A small image denoising model, trained from scratch: batches of 128, 26.5 epochs.
Rows from block 10, named by matrix and row number. Rows with one number belong to one channel. Each number is 128 + 32 x the weight over its row's rms, rounded and kept within 0 to 255. All counts start at 0. Numbers have three digits each. After the name is the row's rms in percent of the matrix's.
# convs0: first 3x3 conv (model.mid.0.convs.0.weight, 256x256x3x3), inputs 96-101, a 3x3 kernel for each
# convs1: second 3x3 conv (model.mid.0.convs.1.weight, 256x256x3x3, transposed), outputs 96-101, a 3x3 kernel for each
convs0.105 059:135159146107099153103122137144122142175147157155139154107130120126094103153139165186138127180127123193177112154153135172122165167159134120137129175136160170168158
convs1.105 043:125115115111107113114104115103082084098084082106092082120124127124126130131136131153181175157178185155171175099085088101083084106092087112105112115106112114112112
convs0.106 061:152154155078125154109142152139136136193149156167169157113140132184145116172139147187161141200142154163152119130162159154126155183146166119143167163122161174146166
convs1.106 047:118108104106094096106098104104085084096082070101085077128128126130130134137141133148175177159178190161172181105084086098076075101089079116107112110104101112108101
convs0.107 104:096097116048071088082083137127138143159124124162145137141137138182116144182137144171144128182131130180153126136138143149144155181158160146166142163125132165154170
convs1.107 103:117111116108107113112109118108096095097084077098089082121117113117110101118113108153168170166180189164174182106091093097084076098088081116110115107097093109097093
convs0.108 046:066098106129115149140097144143109126147136090150110109143129115154177194153190152146091130131131104168128095153096111152149125200127160107097148203105122182147128
convs1.108 025:137125122123116121130127135109088096092072092088082093101108109113110116123119118144170169159184169155171167117095092106075093106073086129126135141129133135130130
convs0.109 084:136129111092112108096097148131145156152139164170154154127092118170120101171169138163130133180134136175174152134149156169119148164146165130154137172135157182144152
convs1.109 073:109104109107107107108109115106090089096083076101096088121122121112107111116111115150171177169186187161167173099083089088079072102094087116115119110099099114103102
convs0.110 103:116097122045078093086087138141156142160115144156137121141122124177117155177173141182138121170118121191175128139159153166136145180146155129147141169132140174158175
convs1.110 103:116111116109108113112110117108096094098085077097087080120117113116109102118112107150166170163179188164178184106094093098085076100088080115111111107096096110099094
convs0.111 046:135124097114109153117129106185149154151098154216118137161139160132102122191166132090098115116117114147123132127131113120080158212139144142164159126121122196167148
convs1.111 032:111101094109097089112107111100074072105090076105107096127137134124133137126134135157187189160182184161166160095062069097078074098091099115111116125118120121133131
convs0.112 088:136130107065087100102108146144123130150134134155152138129117119179133123188155151183129151176146146196164133129145150173130135157140140148124131162151163167152150
convs1.112 082:115112115106105111110104114103094094093087084094091088117115118113108109114106110155172167165178178168176173100089093090081081092085083114111116107098101107101102
convs0.113 089:110108108065078076099119132142133155161130133159132152151114122176136122171135143164142131177117115186163144122143125168149133165150148120135142162133139187163170
convs1.113 082:114112114108104112108104113103094091094085081092087087122120118114110109114108108152172169162181184164175175106092094095081078094087081117114116112100102108099103
convs0.114 100:125119117055053098095090128142132136146125146190159149154129115170107122183151134183145133173137139166183151126143142167141131185158154128136127175129148168162171
convs1.114 098:108106112107104110107105112100092094092084080098089086121119115114112109115113112154168169170180178167169171100088094090082078095086085113108118103097099106100100
convs0.115 109:121095103057061091091091118127155150152113139151136142147133136156110133165163131172147138168124120196178140133143142155140146176139157137141127150134136168159154
convs1.115 108:115112117110108113113108116106096095095085080097092085118114114114109104117110104152167169168181189166177183106093094096084078100089079116111116107100098111101096
convs0.116 115:133130116070069093079100121143147139156138129171141127137123115158119149185168140182152141168142132195170155140153133163140159163157150142145132166126150177143142
convs1.116 118:116114119111109115112108117107097098097086084103094089120115112116110101122112107154168170168181188164177179105094093097081075101091083114111116108096097111099094
convs0.117 115:104112116049068081072099121146154154154137121175147127141102124163107133177161144185153128162128132187161126127146128163142146159145156146147151154127137160153145
convs1.117 119:119114119111110118113112120106097099097086079100092085121117113117113106123114107155168167168182186167176182105093092097084078099091081115111113105096095109098093
convs0.118 112:119113113041059080084083116132140153163129128178147128127113118161106137169143126195147152167117127195161136141150147163139138162147156152144136175132140180156147
convs1.118 114:117114120111109115112111119109097097096085079100091085121116113116110102124114108151166168166179188166178181103093092097084074099088081116111114109096094110097092
convs0.119 107:098114121056081098074097130142158136157117144156146130151125141173138130191165128180134130176123120186174139140153150156124150164137156149138142166138147182150167
convs1.119 106:116110115109105113111109118106096095097086078098089083119117112116110104117111106154167169166180187166176183105092094098085076098088081116110116107098094110099094
convs0.120 115:121106120050055091088086127140156132147115144170142144138126123159125143175154134175140142179122144195173143139146137153143145170140146122148139170138142164145166
convs1.120 118:119113118112111116114113120108098097098086081099088083120116113115110103121113107156169169167182186165173182104094093098084077099090080114110113107095096108099095
convs0.121 034:089149085092111095072068105142100096114081109064124127111160114117152108136067096111109091106111139077074129132122073114115140111102076103153128105085132128123132
convs1.121 008:125129137154151152137168161158163159155175166136124142073069063099076069083064055119150136136144132145151126168155141186129131139119142147137128168177156171157147
convs0.122 113:121105106055065099087078125140162154155131145171134153145125106155121121174153127171160140165140122189180133127144131172141151160161165144134141166139131176155144
convs1.122 115:114114118111110115111109118107097098095084079100090084120115113116109103121113107154170168168181187166178181103091093096083077098090084116110114108097097111100094
convs0.123 092:130110122049045066101090118139146140175128141173127145142134135160105150160146136194142150173136122200158139143121139177155147180151158150130128157122146166149150
convs1.123 090:118113118113108114109106113106095093096085080096089084115114113108104099113110105151168171163178184162175177108095095098086077099087083115109112107096095108098094
convs0.124 112:118108115059072081074081114143156147166132132159140127124120127175118134184152137186150135172137136179163148135154131165139143181149150136140144170144149167156160
convs1.124 115:117114119110111115113110118108096097097084081100089084118115111117110102123113106152168170166180188166180185104093093099083077099088082117111116108098096112100096
convs0.125 114:123117107054080103072092129129143144147123131173146131148121127167120130181143131192163142177127138192180142138135147165131141168152158147135149162127129169155164
convs1.125 117:116114120109109115112109118108097098095084081101090086120116114116109102121112106154169169169180185166178180103092093095081076098088084114111115107097096110099095
convs0.126 113:123103109041075089085087119129147153147120144163139141145119120170125123188143130193159151171126126191165150132135139164130134160156161143139140157141154166151153
convs1.126 116:115114119112109114112109115110097097095083079102091087122117115118112104124115107153168170169181188165178181104094094095081076100086082116110115105096097112099095
convs0.127 113:112106122052063081090085118126139136152136134162140148126129112164126130185144148173146135169136132181159150137151139167147148178162149137134157156129137174160157
convs1.127 117:117113118111108114111108117107097097095084080099089084120115112117109103122114108154167166169180184167178182104093095095083080099087083117109116105096097110098094
convs0.128 094:104101122070072118089100152128136148165145127168147148139135147163130153166147132191148147156124137195165156143150128163134135175147147131151137163136139171136145
convs1.128 093:118114117112107114109107116105094092094083077093087082116114112108105099115110104151166167165179183164177177108094092097083075098085082116109111107097092108100093
convs0.129 110:119097113063058075079100119140138133155141144172126140138112123173107135169138154187169146165128133179167138129135130154150138175149156139147151174122144170144168
convs1.129 112:116114118109107113110106116108096096096085082099091084119114113115107102119111108150167170167179186166177180106093095096082077098089082115109114105096097109098093
convs0.130 102:101105112041073096071101114154151137148130123186153148135129133168115131190155137168153108183144124191173135148148131158137140177151142123140137163124147172147166
convs1.130 102:114108112109104112110108117107094093097085075099087082118116113115109104118111106153167169163180189163176180106093092099085074100088081115109114109097094110098093
convs0.131 097:116106126062057078087095122133156138161118135187138137140123118161117122170137144182137134188151146172179144135144152157135144178140165150157146149123149180148145
convs1.131 094:111106112105103110109107112106095096094084076101093084124120118118117110120113111152168171167180190167178182102091092093081073098090084114115119109099096111101096
convs0.132 092:111107120077067099081102131147160154154127129163155133152135136167132146193177154174145143167143140183182153144128142171128146164159154142129156159151156167167147
convs1.132 085:113111115105101110107104113102091093089083081095090088120117117113110108116109109151170168167177177165168171102088093092081079095086087114110116105099102107105104
convs0.133 113:123100111065066092095098135131142141163130145175150128147115101175110128184155131183152144172128126184172131142138134162137150160161150134137137173139132180152168
convs1.133 115:117113114108107111109108113106095095096085080098091085120114111117110103121111108153169169166179184165179183104091093095083078099090081115109112105096096110100095
convs0.134 105:105117121040076076071096140145157153177126157183140153131112125171127125166155139166164132167120129192160137146134131179143137167143153139159152162130157172153158
convs1.134 106:111108115105103112110104112105095097095085080097091085121119115117112105120115110153165168167182188168178182104094096096085080100090079117113118106098098110101096
convs0.135 095:131126120082083103081113133127136145164130153182148136152127113171112130174121131173148128177145137179166150124126148160147131176159145139157145161135137185146166
convs1.135 093:110104111105102108107102106103093092092082077095089081124124117118117112120116112150166167168180187168175177104093092094085076097092085115113116108098095109101096
convs0.136 114:116118111048073085078087126139143144169115130161149131135110121179130119175155132189139148185127115194174140139138147156127138163157151139147150167139146161148150
convs1.136 117:116112116110107114112109115107096096097085083097091086119115113115109102120112105155168168167179185165179184104094092097084079099088083114109113108099097110098095
convs0.137 100:133122113067064088090112150136147147166122137185163151129127118172126119175166152172136135155140131194166137138134143161132128166164156144135133173128149179159150
convs1.137 098:110106113107104113108105112103092092089081078096086084120117111117110105115111111151169167166179180164170169101088091094082078097088086112108115102094097105099098
convs0.138 093:107106109046059119074086134144143137172119134177136131139121134177127145170132123185150135156152126180174155140147137153152133165149150136151145167131133169162149
convs1.138 089:117113118110106114111110115105092092093083079096088083117115112111109103112109105153169169166178185163173179106096094098085080098089082116109112106099096109102095
convs0.139 114:106111112064061097071098117145160143159131139160130141128124128174121137178144128178149134173134125183177143135141135171143144166161162130159144167132137179150152
convs1.139 118:116113119111110117111109118107097098095084081099090086119114113114109102121113108155166168168180187168179185104094094097085079099088083116111116106097096110099094
convs0.140 115:111119115056071084076082129147144143172133139174142148130124122160105135175164144168161142183137118188169138142150152158134134165147158127150145171125134174150164
convs1.140 119:118114120111110116113111118108096098096085081100090087121115112116110101122112106152167168167180186166179183104093093095082077098087084115112114105094096110098096
convs0.141 091:113133110065083080086093142128137151150148137155133146137119129186116134193140154154129159158127118192179138144146135172143160176166142141131144178146141163156168
convs1.141 085:113110116105104110106103108104091094092086082091086087118117119111108112110107112154169164167178180167173171100088095090078082091080087113111118106101103105099104
convs0.142 114:117120113067056092075082117134142144151120150159130146132114106164102130182140137173142148171132123177175137145151138154140152179167152144145148171137133170163151
convs1.142 117:117114119113109116112110116108097098096083080100092086121116114117112104123114109153167168169180187166177183103091092096083077099088083116110115106096096110099094
convs0.143 112:120096106038074085076096121125139142164122120161138128132117130164113141175155141174146131172117112176162150130135138152136150171155144134152153158146143170154155
convs1.143 113:116113118110109116113110118108096097096083079100090085120115113117110103123114107155168171169180188166179181105094093099085077100088082117110114109097096112100095
convs0.144 044:138103113144113086165114156186127121127141098138177171164178153177157129190214170134107073149111123130130090155141112151158111193159165128173087181192160161168129
convs1.144 020:114105114104111129104110123095089111079090110082096110114126131110117134109129135171181151176167166173161139086085097091088102098098114133128141133147148132146150
convs0.145 042:088118115087117135162163133137117163141106133148189193133151148180127188166199185085121104113089105130130105124105164129122158202199149110111135116133183199154186
convs1.145 023:100103098108105106105110115091084084083082090088094095134149149141153151145156154159176167173172158157157151094076093093087103102104107131126125141137140132141144
convs0.146 107:118111112064080095069086140145137147144135129168145148148122134175117133178144142196147117168126139195157142130147138166131148163156154142158154168128130179149168
convs1.146 107:116113118110108112114108117108097096098086082098092083120114111115109102118113106152167169164177186165177185106093093097084077101091081117110114109099098110102095
convs0.147 108:120104104055057070089089137126130138151135144171124127136117131154110131183155135172141135160129135193173133141146138162130148169135161150135133171132151168160160
convs1.147 109:116114117110109113111109115108097096097087080100091084120115111112108103118114110153167170167180187167179180106093093096084077099087082115110116106097094111101096
convs0.148 082:133116126077088130091126144165143160184129153174167165135098116155115143176140158168152119155141138197171135134143144156137159154156147136118123147124147172142140
convs1.148 077:118112114111107107110102111106090091097088076099089079121121120112109113116117110151168169158175190159171184105092091100084068101090077113107110110101094107106095
convs0.149 115:122124125058056077074084127146155148165137144159151129151127126163119126180157144172159139177130128180161134132133142169141144182152150143136144159120135172150148
convs1.149 118:115115120111110115113110119107097097094082081101091088121115112117107102121112107154168169168180188166177179103092093095081077099090084116110115105097098110098095
convs0.150 109:114105121056076098072090111139154147169129130165138144153117116173124134189168131195150128174115127192163125140139135150139144163150161137148133164138146174160152
convs1.150 109:116112115110108113113108117107095096098084079101092085119115114115108102118112107150168168164181189165178183105092093097083075101092081114108115105096095111100095
convs0.151 114:121115124058054098081096123151160150165133136163150129149113120155112126186158145193143131172129129184179136136147147171137158180149153140146134160146141177149147
convs1.151 117:116114118113109114112112118107096097097085080101089085120116113115110103121113106154167168167181186165176180105092094096084077099090082116110113107095094109097094
convs0.152 113:115111121056055087073104130149142158168123130157154142144115110167117140176164138184147144180127125188166150130138153153128136166140152134151153173143145157157165
convs1.152 115:117114119111110115113110119110098099095084080100089082120116114116109102122114107153168168168180188165176186105094093097082077099089080117112115107097096109098095
convs0.153 085:125133138079104124102119127137156162153136137163132159130101115168122112190141150179139112175126131180178149152146150165137154186144169125144154174128157172143164
convs1.153 078:110103111109103109109103110102090088095083071098093082125120123114106109115109111148166167160180190158168181101086091097080071102092080114112111107096092106101094
convs0.154 115:108118100060071074072099121144146146155123124174148149151109121175113129176153147180152143176133138181160139143144129161137147157157166133138146171129155177152152
convs1.154 120:119115122114112118115111117108098097096085083098089083121115112117110104123114107154169168166179182166174179103094094095083079101092084115110113106095094107096092
convs0.155 114:105118100046073083082089117134147147146126139153132136128111122174124121178156145182144143169125117174175131135142130161141155171140162132148154157137147181141156
convs1.155 117:117114119113111116111110116110097097098086083100093089122118112118113105121114108154169169168180188165177184105093094098084078099088082115111116107097096111099095
convs0.156 112:114116121040065083068090138131150143147114144165149141145132123162124137172151150180157146186116119201175141142136127149135139177140157126152131171145136159139149
convs1.156 114:115113119111109114113109117109097097095082078101090084121115113115109103124114107153168168170181187166177183104094095096084076099089084117112116107097095113100094
convs0.157 099:119127116064049090078081131128157149165131131183160157136112121183132145181157158182155139173149128169176141128147145154140148181165152134145133161128158184159170
convs1.157 098:113112116108106111111107115104093094094085081093087085115111115111107107113110109152167167165176179165169173103093093094082080096088082113111117105095097104097098
convs0.158 087:114123111061073095093106128138141127161136142168131150129119145182120129157147116168138151179128119203152161126143154166155156180167156120126138180117135160167144
convs1.158 082:117113116111108115113111117104090091094080076097090084119117113113110104115111107150169171163177185163171174106092092098084077100090081114107110109096096111102097
convs0.159 109:130120111049076091085103134149154150150137144167137145130121115156109139177162136197162151186144135178179135145146146164143142171149139138134150153119143164144149
convs1.159 110:113111116109106113111109117108095097096084081099091084120114111116110104121116111152167167166179186166177181105092093098085078100089082115110115105098097110100096
convs0.160 114:115104102066067092079093114144154143172124127166137126129099123153117144162147137193165146182124131197172149128136144169144149157163158135158143159121136155150150
convs1.160 118:118114122114112118116112118108098098097087084099090084121116113117111105123115108153167168166180181166174183104094095096084078100091081116110113107095092107099091
convs0.161 111:106112112063075089084082136144139138162137128163148129140133119177122127170157137175158141184133137175173131147153130161129140170135138132148153171139144179148150
convs1.161 113:118112117110107113112108116108097097097086079100090085121117114117111104123115108152167169168180187166177184104093093097085079100089082116111115107095095112099094
convs0.162 096:113101114052056109088107136126143141163146148159137157143137118158100127167154139169167139170150116176160159136135136158145152182135160129150154165145157183153152
convs1.162 093:112107112104102113107105113106095096093085078098091085123120115117114105118116110149164169164178189169179180105093094094086076097090083115112117109102097109104096
convs0.163 113:104109112051051076076087114125146131153134126151139139145114111156114121166152137192156152183131141188175150142135117159126142177158143129159134161133140178158163
convs1.163 115:119114119114112119115113120109097097096084079099091081120115112117113105123115109154169168168181187165176184105093094098084077100091079116111112108095095109101095
convs0.164 105:106104124057069091077110137136161137149138126157136134135123126180121135179169134170147129175135123190158138143156149155127142175134146147138140157132155169160152
convs1.164 103:116111116108105113112107118108095095097084076097089081120117114115112105118112105153167171165177187165177184105092093098086076098087082116110115108098096111100093
convs0.165 114:122107118040076084092098118138140129147120123157137142138121120163115130178157146172160146171145141176169148144142147168122153166159155139152151158131136161157152
convs1.165 115:118113118113110118114111121106095095096083079098089081122118117116112106121114107154168167167180186167175183106093095098082076098086080115109113106095095112099093
convs0.166 115:109107103076067083094104128134147143160115139167148129136127111158120127176160131198150143180124121196178149140141150168137155173155152132158147175139146166162169
convs1.166 119:117113117112109115111108117108096096098086083099091086121115112118112104122115108151169169165180186166176181104092093098084078101088082115110113108094096112099094
convs0.167 088:122112118057070096073115125137132152149117121155131148114120122180118122175126136180139146155132140190164132124152140149114134155150154132150134172124136182165150
convs1.167 082:117115116114107114112109115105090092096083079099091085117117115111109104115109106151168171164178189163174176108089092098082073101086082117110114110099097112103098
convs0.168 114:123096125061073074084094122126139159157136151171147134129124114157118128168153137178156135178127122185174145133129147166126146163160166123154145174136155172148161
convs1.168 119:117113120110109114110109117108095096094083081098093089123117112117110104123114110155169169169181185168178180104093093095082077100090087115110113105094096109101098
convs0.169 046:154154177118111156129104098144184118169166175146161133167159177155207164177158178120110092121104119118092135178146177171180172147175142138148122141125137190152148
convs1.169 022:118116112121129131127133151087087088082088094097094102101112123111115116120122115167180177169172162160166163102097078101089095109094099126135137122135146127129136
convs0.170 113:119109106068062081071105119131144143163131127159136137144119113175124138169149130194140143182128126170162145147149141168139140162141145128162157158143134178159162
convs1.170 115:116111117109107114110106115107095096095085082098089089120115112118110105123115109149167167163181184164179181106093094098085080100089086115109112106095097112101099
convs0.171 035:143097106130131079095107082099091069097083093071100061086136103098080102103072109129138089146112155129128112120071107132106093114070129102143097080109131131101082
convs1.171 010:138137154146161169153155175145165190150168182129143146062072058107092058100095063114096111094086127126122156165170156171165160120113123141133144164170143151160144
convs0.172 047:103109070174162140121172136128134133193126121131166156153134136230178196189211178124074116134070133161110099139089098178148111142160135139106100156167198148184153
convs1.172 021:124111111096084107105096108122109117095098108079079108117110111110116122130125129136161154159167161190180167118099110093083101078085103123130145137140157128131159
convs0.173 099:106123120058061086081099137143159151158125125172126132151120127172116121186145118171150144179129135171155135148160130164133143170147142137150140177141145162143159
convs1.173 099:118114117111107111112109116105094093095085080096088082116113113111111105116112107148166168164176185164175179106091093097083076099087078116109111107094091106097094
convs0.174 114:119102116052073076073085124139135131162123135176143123134103122177123139169161139186140144162132125189176139143143131166142139183152164137140151170122133169158155
convs1.174 117:115114119109108115110107115107097097095084081101093090121116115115109101124114107154167168168179187165176181103092094094083076100090086115110114104094096111103099
convs0.175 107:109100118064056090091110135128151151169132139180134129140132119163134123178154125179161134169117125182163139136133143151147153164155166131155144175144137159150151
convs1.175 104:116112115111107112112108118107096095097084078098089085119115113114109104119113108153169171164181189161173177106091092097081074098088083114107113108097093108096094
convs0.176 112:121098109052064094080093128144153154157112121171142137133111126159123122166159146180145147160122119176170126143148127157128150178148148136158151152144152162148148
convs1.176 114:118113121111109116111108116109096099097085079100091085119116114116112104121112108151165169168184189166178182105095095097086076098090083115111113105096094109098094
convs0.177 116:131112119065072079074097122145150146176137150174147145130127113175128131186151135179138143173123133178174138132140147173141148173143148129137154169131150183145165
convs1.177 122:117115119111109113112111116106096094095084081100092088119113110117109103121113107153168168166178184167179184103091092097083079100092085115108110106095096109099096
convs0.178 112:119117127067076083091103120141148158171145142161148147129109129166121138172155143183140126175121138191180144132143140173150151159157159146137129157123146162137147
convs1.178 115:114114117107107113109108116107096096093083080099089086121118116117112102122113107155168167168179185165178183101093095095083078099090084117112117106096096111098094
convs0.179 112:126107127049060086076082123130145156151126142168135131127108129163109136181167134181148135182121127188178140125145141159137136166150156147146134165148132176146158
convs1.179 115:115113118110109115112110118107096097097084080101091085121115111115110103123115109155168168169180186166177179105093093097085077100091083116112114107097097111099095
convs0.180 111:108106104052057092070097127126140143159127136180132137132134116167124133186151130174146149180139125181174146128134147176131149174156155138134133154144136178149161
convs1.180 112:113111117111110115111110118109098099094082078102092086121115111117109103122113109150168168167180186167178179104092093097081077099089085116110116106096095113100094
convs0.181 109:118115120054062099067079118132148141162133138169133145126111117167115131163151142173146130175130137186160130126133141151136159159153167135137148172129140156144168
convs1.181 112:116114117110108114110109116109097097095083078101093086119116113115111104122114108153168169167179187166176181105092092096084077101092085115111113104097095111100094
convs0.182 113:119110113056056096080090125125145147154132132159143135138106120178124125182149130192155131172123129175164139126132130170141149168152159126141136157124154161163148
convs1.182 115:118112118110108118111110118108097096097084081101090085121117113118111103123113108155169170168181185167175180103092092097083079100090082114111115108098096111099094
convs0.183 065:130132139075100149089121178134125157159141158185160143126113157150121155159118144182120130186148136188142125115122133180145140150148149134143134163120152160158136
convs1.183 052:119107110102093098100094106112094088104086070096076059129126126124126121119115110141164170147169185161177195114093096107092077103083067123114115119111104112099089
convs0.184 042:129079098143192171187142132120087133131193160124168149129107114214156150169143140117123106098130112101075113152122122182169188153197134123087149170162156158202177
convs1.184 015:137118115129113118132126111112100097074076083064081090128141125138145141148159152130148168171173175170175152125108093092087090084090089129112112127133122119116134
convs0.185 045:185192173134138160129093172145176166189155151185164141190132103192167106201157164104111104136111124135117096153158156179176122181145122185192127169159144171162166
convs1.185 027:135107094121105096126106112118072092115071085121094087127118134115122140123129133146193174144190181136174170113071085115075081117082088107106128106108131104104124
convs0.186 108:125108114064067080081094133140159139160131143168149129140115128161129143177150136183141141172137138191181146141140148150136136164165147142145149174131147171159170
convs1.186 109:116113118112109116114109119108096096096083078100089083123117114118112105123116108152169169167179189164176180105093093097084077100090083117110116109095095110099093
convs0.187 102:115099115067052075093103127127150152168132135177132146146125123171114137191153153175134123178119135174172131125138139173131141184158146130151158169138142180154167
convs1.187 103:113111114107104111109105114106096097097085080098090083122118116115109103120114107150167170167180189166177182106094095097086079098088081115112118106100098110101097
convs0.188 082:132115110075082071105090110145144118171129134151126153149138122164125136159168175182152141181117117193163130134132146146143129169124131147128149182138153167163143
convs1.188 075:114113121107106117109107117103091094090081083093090086117112116113108109116110112153171166167179180166172173102092097094086083098091089116114119107100103109105104
convs0.189 043:142168150093127100055090087139130100116090108104082120136107091137124089098074123137144113149154145116151166128138113117111111108094126116117107111109133109067097
convs1.189 023:128132129118108125116106109126143142136144128077072074139139135154137142107094110114123115093104144182210195132146152146149155085071080117116128127147144093085090
convs0.190 107:107110115046068095071092141145152144169133124155146146137122114177118145191157141173160135168145137178178134135150154153131145177145140129143154170141132182143155
convs1.190 106:116113117111107113112109119107094094096085079099089082118115113114110106117109107152170170167181189164178181104091091097084076099088081116111115108099096111101096
convs0.191 107:121111124042072095084104140145141138166120135172127144134110131175131138185166143183155140189117114186163138127145131154146142167154157127155136175130145168151155
convs1.191 107:116113117111107114114111120108096096096085080099089084119116113114109101118112107153168170165178189167176179105092093097084076100090081115111115106097095110099092
convs0.192 115:115114107049068085073082129146162154149120134156143152148109122156122135176142141193158144180126141183169139131144149169146147182159156142145139158132145173142159
convs1.192 120:117115118112110115116112120108098097096086083097089083119113110117108102121112106154171168167181186166179184104091093097083079099090082115109112107099096109099097
convs0.193 113:111099116048070085080089115150137137169130140176135147129126113157125126191145150182144136176114117195176136136134144159144137164155161135139136180137146164154149
convs1.193 116:116112116110108114110108118107096096098085081099091084120115112116110104121114108152169170164181186165178183105091093097085076101088082115110113108095096112099094
convs0.194 044:093124168076113152149131182100105123127144127177127136093081108175145125166164192132079102122110119156145118157146148125100114175142135099136122153113159173193173
convs1.194 029:116096093119093095123107112111080082106091070119104079122126135113129141127144138154191183156181181154164169102077085103089082117103096117105122118120127127121126
convs0.195 110:120098104064060083070087128137144128147129130168146147151128128171114121171146131181157147185132134183162131130136133153153156169142149126157150160133134167154172
convs1.195 110:116111116111106111112107115108096094097083074101090082124119114119114104124117110150169173167180190164178181107093093100086076104090081116111114109095091113100093
convs0.196 092:111114112062076113077125137129147146153139148182158141146124136154123129169149136184146136158130141188178156128137146172147153181167150144152151149131134173164157
convs1.196 089:110106113105102110110107112102095096092086079098092088119119118117116112120113111152166168170180188166173177098087089089078076096092087115113119109098098112102099
convs0.197 047:170174208109124165140148140146138170186146154180133123120120151142125116146168168175127124148165159184136173114153150152105180197136132126138158198138159165127129
convs1.197 031:128111109111100096114100108119085080098086068103100071119113118121124125131136132129173178148173189151165180117085090109087073109109079114099109110108108117114096
convs0.198 095:132095106052065073089089135132157133165128138155126128146126117161119127182152133178147131169142123187168145139156125161150136177136155122146139178133131154158173
convs1.198 092:117114116111107114110107117107093093097085077095086082115112112113107102113110103149167168161177189163175179107095093100087074100084078118110113109096092107098093
convs0.199 111:109107127068072090076084125150159131162113132167136145148131116175126140181153137189144130172122127201163146128135135158139148159143161140154137179141144181156157
convs1.199 112:118113118110107113112107113110096096097083078099090083123117114118112102123115109151169169165181187163177181108094094100087077102091081116111113107095096112100096
convs0.200 114:115118109051078085081105116134148155158124137166140129141115109175123136176156126183137142178117125176161147132143145162140141170155167142151134163121149165156158
convs1.200 117:116113118115111117112111116108098097096085080099090085121116113118109103122112107153169168168181188165178183106092094096083077100087083117110116106097097110099094
convs0.201 109:125105120062055090087092117139157153161141136165140139139125121159129139172152138190150127171133138194164137139150131155146150171142155131155144157122137164150159
convs1.201 109:115113118110106115109107117108096095095081076101090086119116112114108104120112108151168170167180187164176179106093094095083076099091085117110115105095093112099096
convs0.202 046:144132136103127110141139130161133129146086099146174155172154110161128148165165145078071072107109106081118081120129132170090144201140136143156104172133155197162146
convs1.202 032:113101111101108116113117125098081087093090099102101103115113110118116111126121122152193186156171175151153162096072081094082093102098093124118121124117127124132136
convs0.203 114:126103105049058075079087126133153148161131128168146142141123129159129135187144135181143142183121118173164127130133133162129153167153148140145142169130132162148165
convs1.203 116:116113118110109113111111116107097096096084078101091085121117114117110105122115110152168170167181188165177181105093092097084077100089082113109114104094093109099092
convs0.204 115:105103111061076084077094128144145152145130139152128135133121119168117136192146145172140151165131124171163146132138128155144149172148167144132153166141146163153155
convs1.204 118:115113119111109114110108119108097096096085082099090085119113111115110103121114107153169168168180184166178184102091093096083080099089080116109113109095098111100096
convs0.205 095:122111119071080107080113155145151152177132143160137149148126125161108123163150122177159139178138117182157140126159142177149158177167145117130132159123143165142146
convs1.205 093:115109114107103107107102112106094095093083077093090083122119118116112106116110108151164168164174182166175181104092093095086078096089081115111114105097095103102095
convs0.206 068:111126127078090090082108124152146137169119126189154144125123101143124131176130114173122124173133139173150145152137149144110128171126123116125145161122131169147150
convs1.206 057:120114115113106106111107113103084083093078072096086079123122123120124121121123118151169171161177188157169174107093091095082075103088082117112111109098097110099097
convs0.207 113:103099105052060088069095120128152130154130139174127130142121124171121133187142132190154136165127128192168136139136141163127138164145156139141142166137139173151151
convs1.207 115:116115117111109115112110117108095095096084078099090082120115113118110103123115109152167168167180189165179185104093094097085077100089082115109116107097096111099094
convs0.208 112:116099100058057087079095117143155152153127144174146136148123110175121133182163151187148134181140127186168138137152135170141146165156148138157142159141135177154150
convs1.208 115:115111118110108113112108116108097097097084079100089082122118113115110104122113108155168169169181188165179182106095095097083076100087082117111117109097095113099094
convs0.209 112:107115099058063088067099132128156143148117144160128138149123121170114136174147136188150135184122121189169143138130144157148153156141158140141158178123143163139147
convs1.209 114:115111118110107114111109116108097097097084080099091085121116113116112103124115109154168168169180187165177182105091093098084076098087080115112116107098097112101094
convs0.210 113:104094110042065092075102133129149131145132139174132146152132123172114129175145134183144141164118131195172142128148131168126130159140143133154156181141152175159169
convs1.210 115:117111115111107113110106115108097096098087082098091085121116113117112104123115108153169170166182188165180184105094094100086078099088081114110113108097096112101096
convs0.211 112:123109120070059080071084129149149147174116126164146142143105133174105127173151133182142150174135127189158136138151139172143135162154145142142136169125138179161163
convs1.211 114:116112117108108113111108115106094096097085082098090085121115111116110103119112107150165170163179188165179184105093094097084079100087084114110112108095096111099096
convs0.212 043:142170132093106124106103086180153136151099123191130124146148153100090109149122092122093101119153109145143095161168168132101101188094125175179129175132124199122150
convs1.212 029:118115103118117112123131133097080069103096080098103094118129125118126121124130125153183194162165189156167178105085073109098073109097091123115108123124108122128118
convs0.213 114:105114107060067080076085124133155159162126137171140139144118126164107126177154141191143150179139121177160147130145143171122147164153142138138132148139135155155155
convs1.213 118:117113117111109115112112118106095097095085082097088085121115112117110106121115111152167168167179185166179181105093094097085079099091084114111112105094096110098095
convs0.214 114:101087112046059067081099111144154159166122126166144143142107112158124142167136144194151139167132131188171148144150129162139139159154144135136132159144138167137161
convs1.214 117:118112118112110116114113118108098098097086080098089084122118114118112105118112106155168168168181188163176184106095093098084078101089081114110114108096093108099093
convs0.215 111:113114102066073082092089127134147152166120121176138129140119122161116145189164140173148127175124128182155137126150138153133151175153161139138146175130129162166156
convs1.215 111:116113116111107114112110118107095096098084078100090084117114111114109102117112105154169170166181186163176182105093092098085075100089084113109113108095094111100093
convs0.216 096:123131135062076110081121155147144159173129160170161152130139118158113129182151135169139151172132117182158142143131147173141144169144148143144131147119137168163149
convs1.216 094:111106111104097106106103108104095096091082075097087082124120119119117111119115111149165169168180189169178182105093093094082075096087085117116120108097096108098098
convs0.217 115:113099116068072090089099117149141144148129147161138128132116128160110127191150141191144141175133122192178149128131137150137142181145157134155147175143153162153169
convs1.217 120:115113118111110115113111118107097098097086084098092088118112110113107102119111106153167169166178185166176181105091093098085079098089083115108113106094096109099094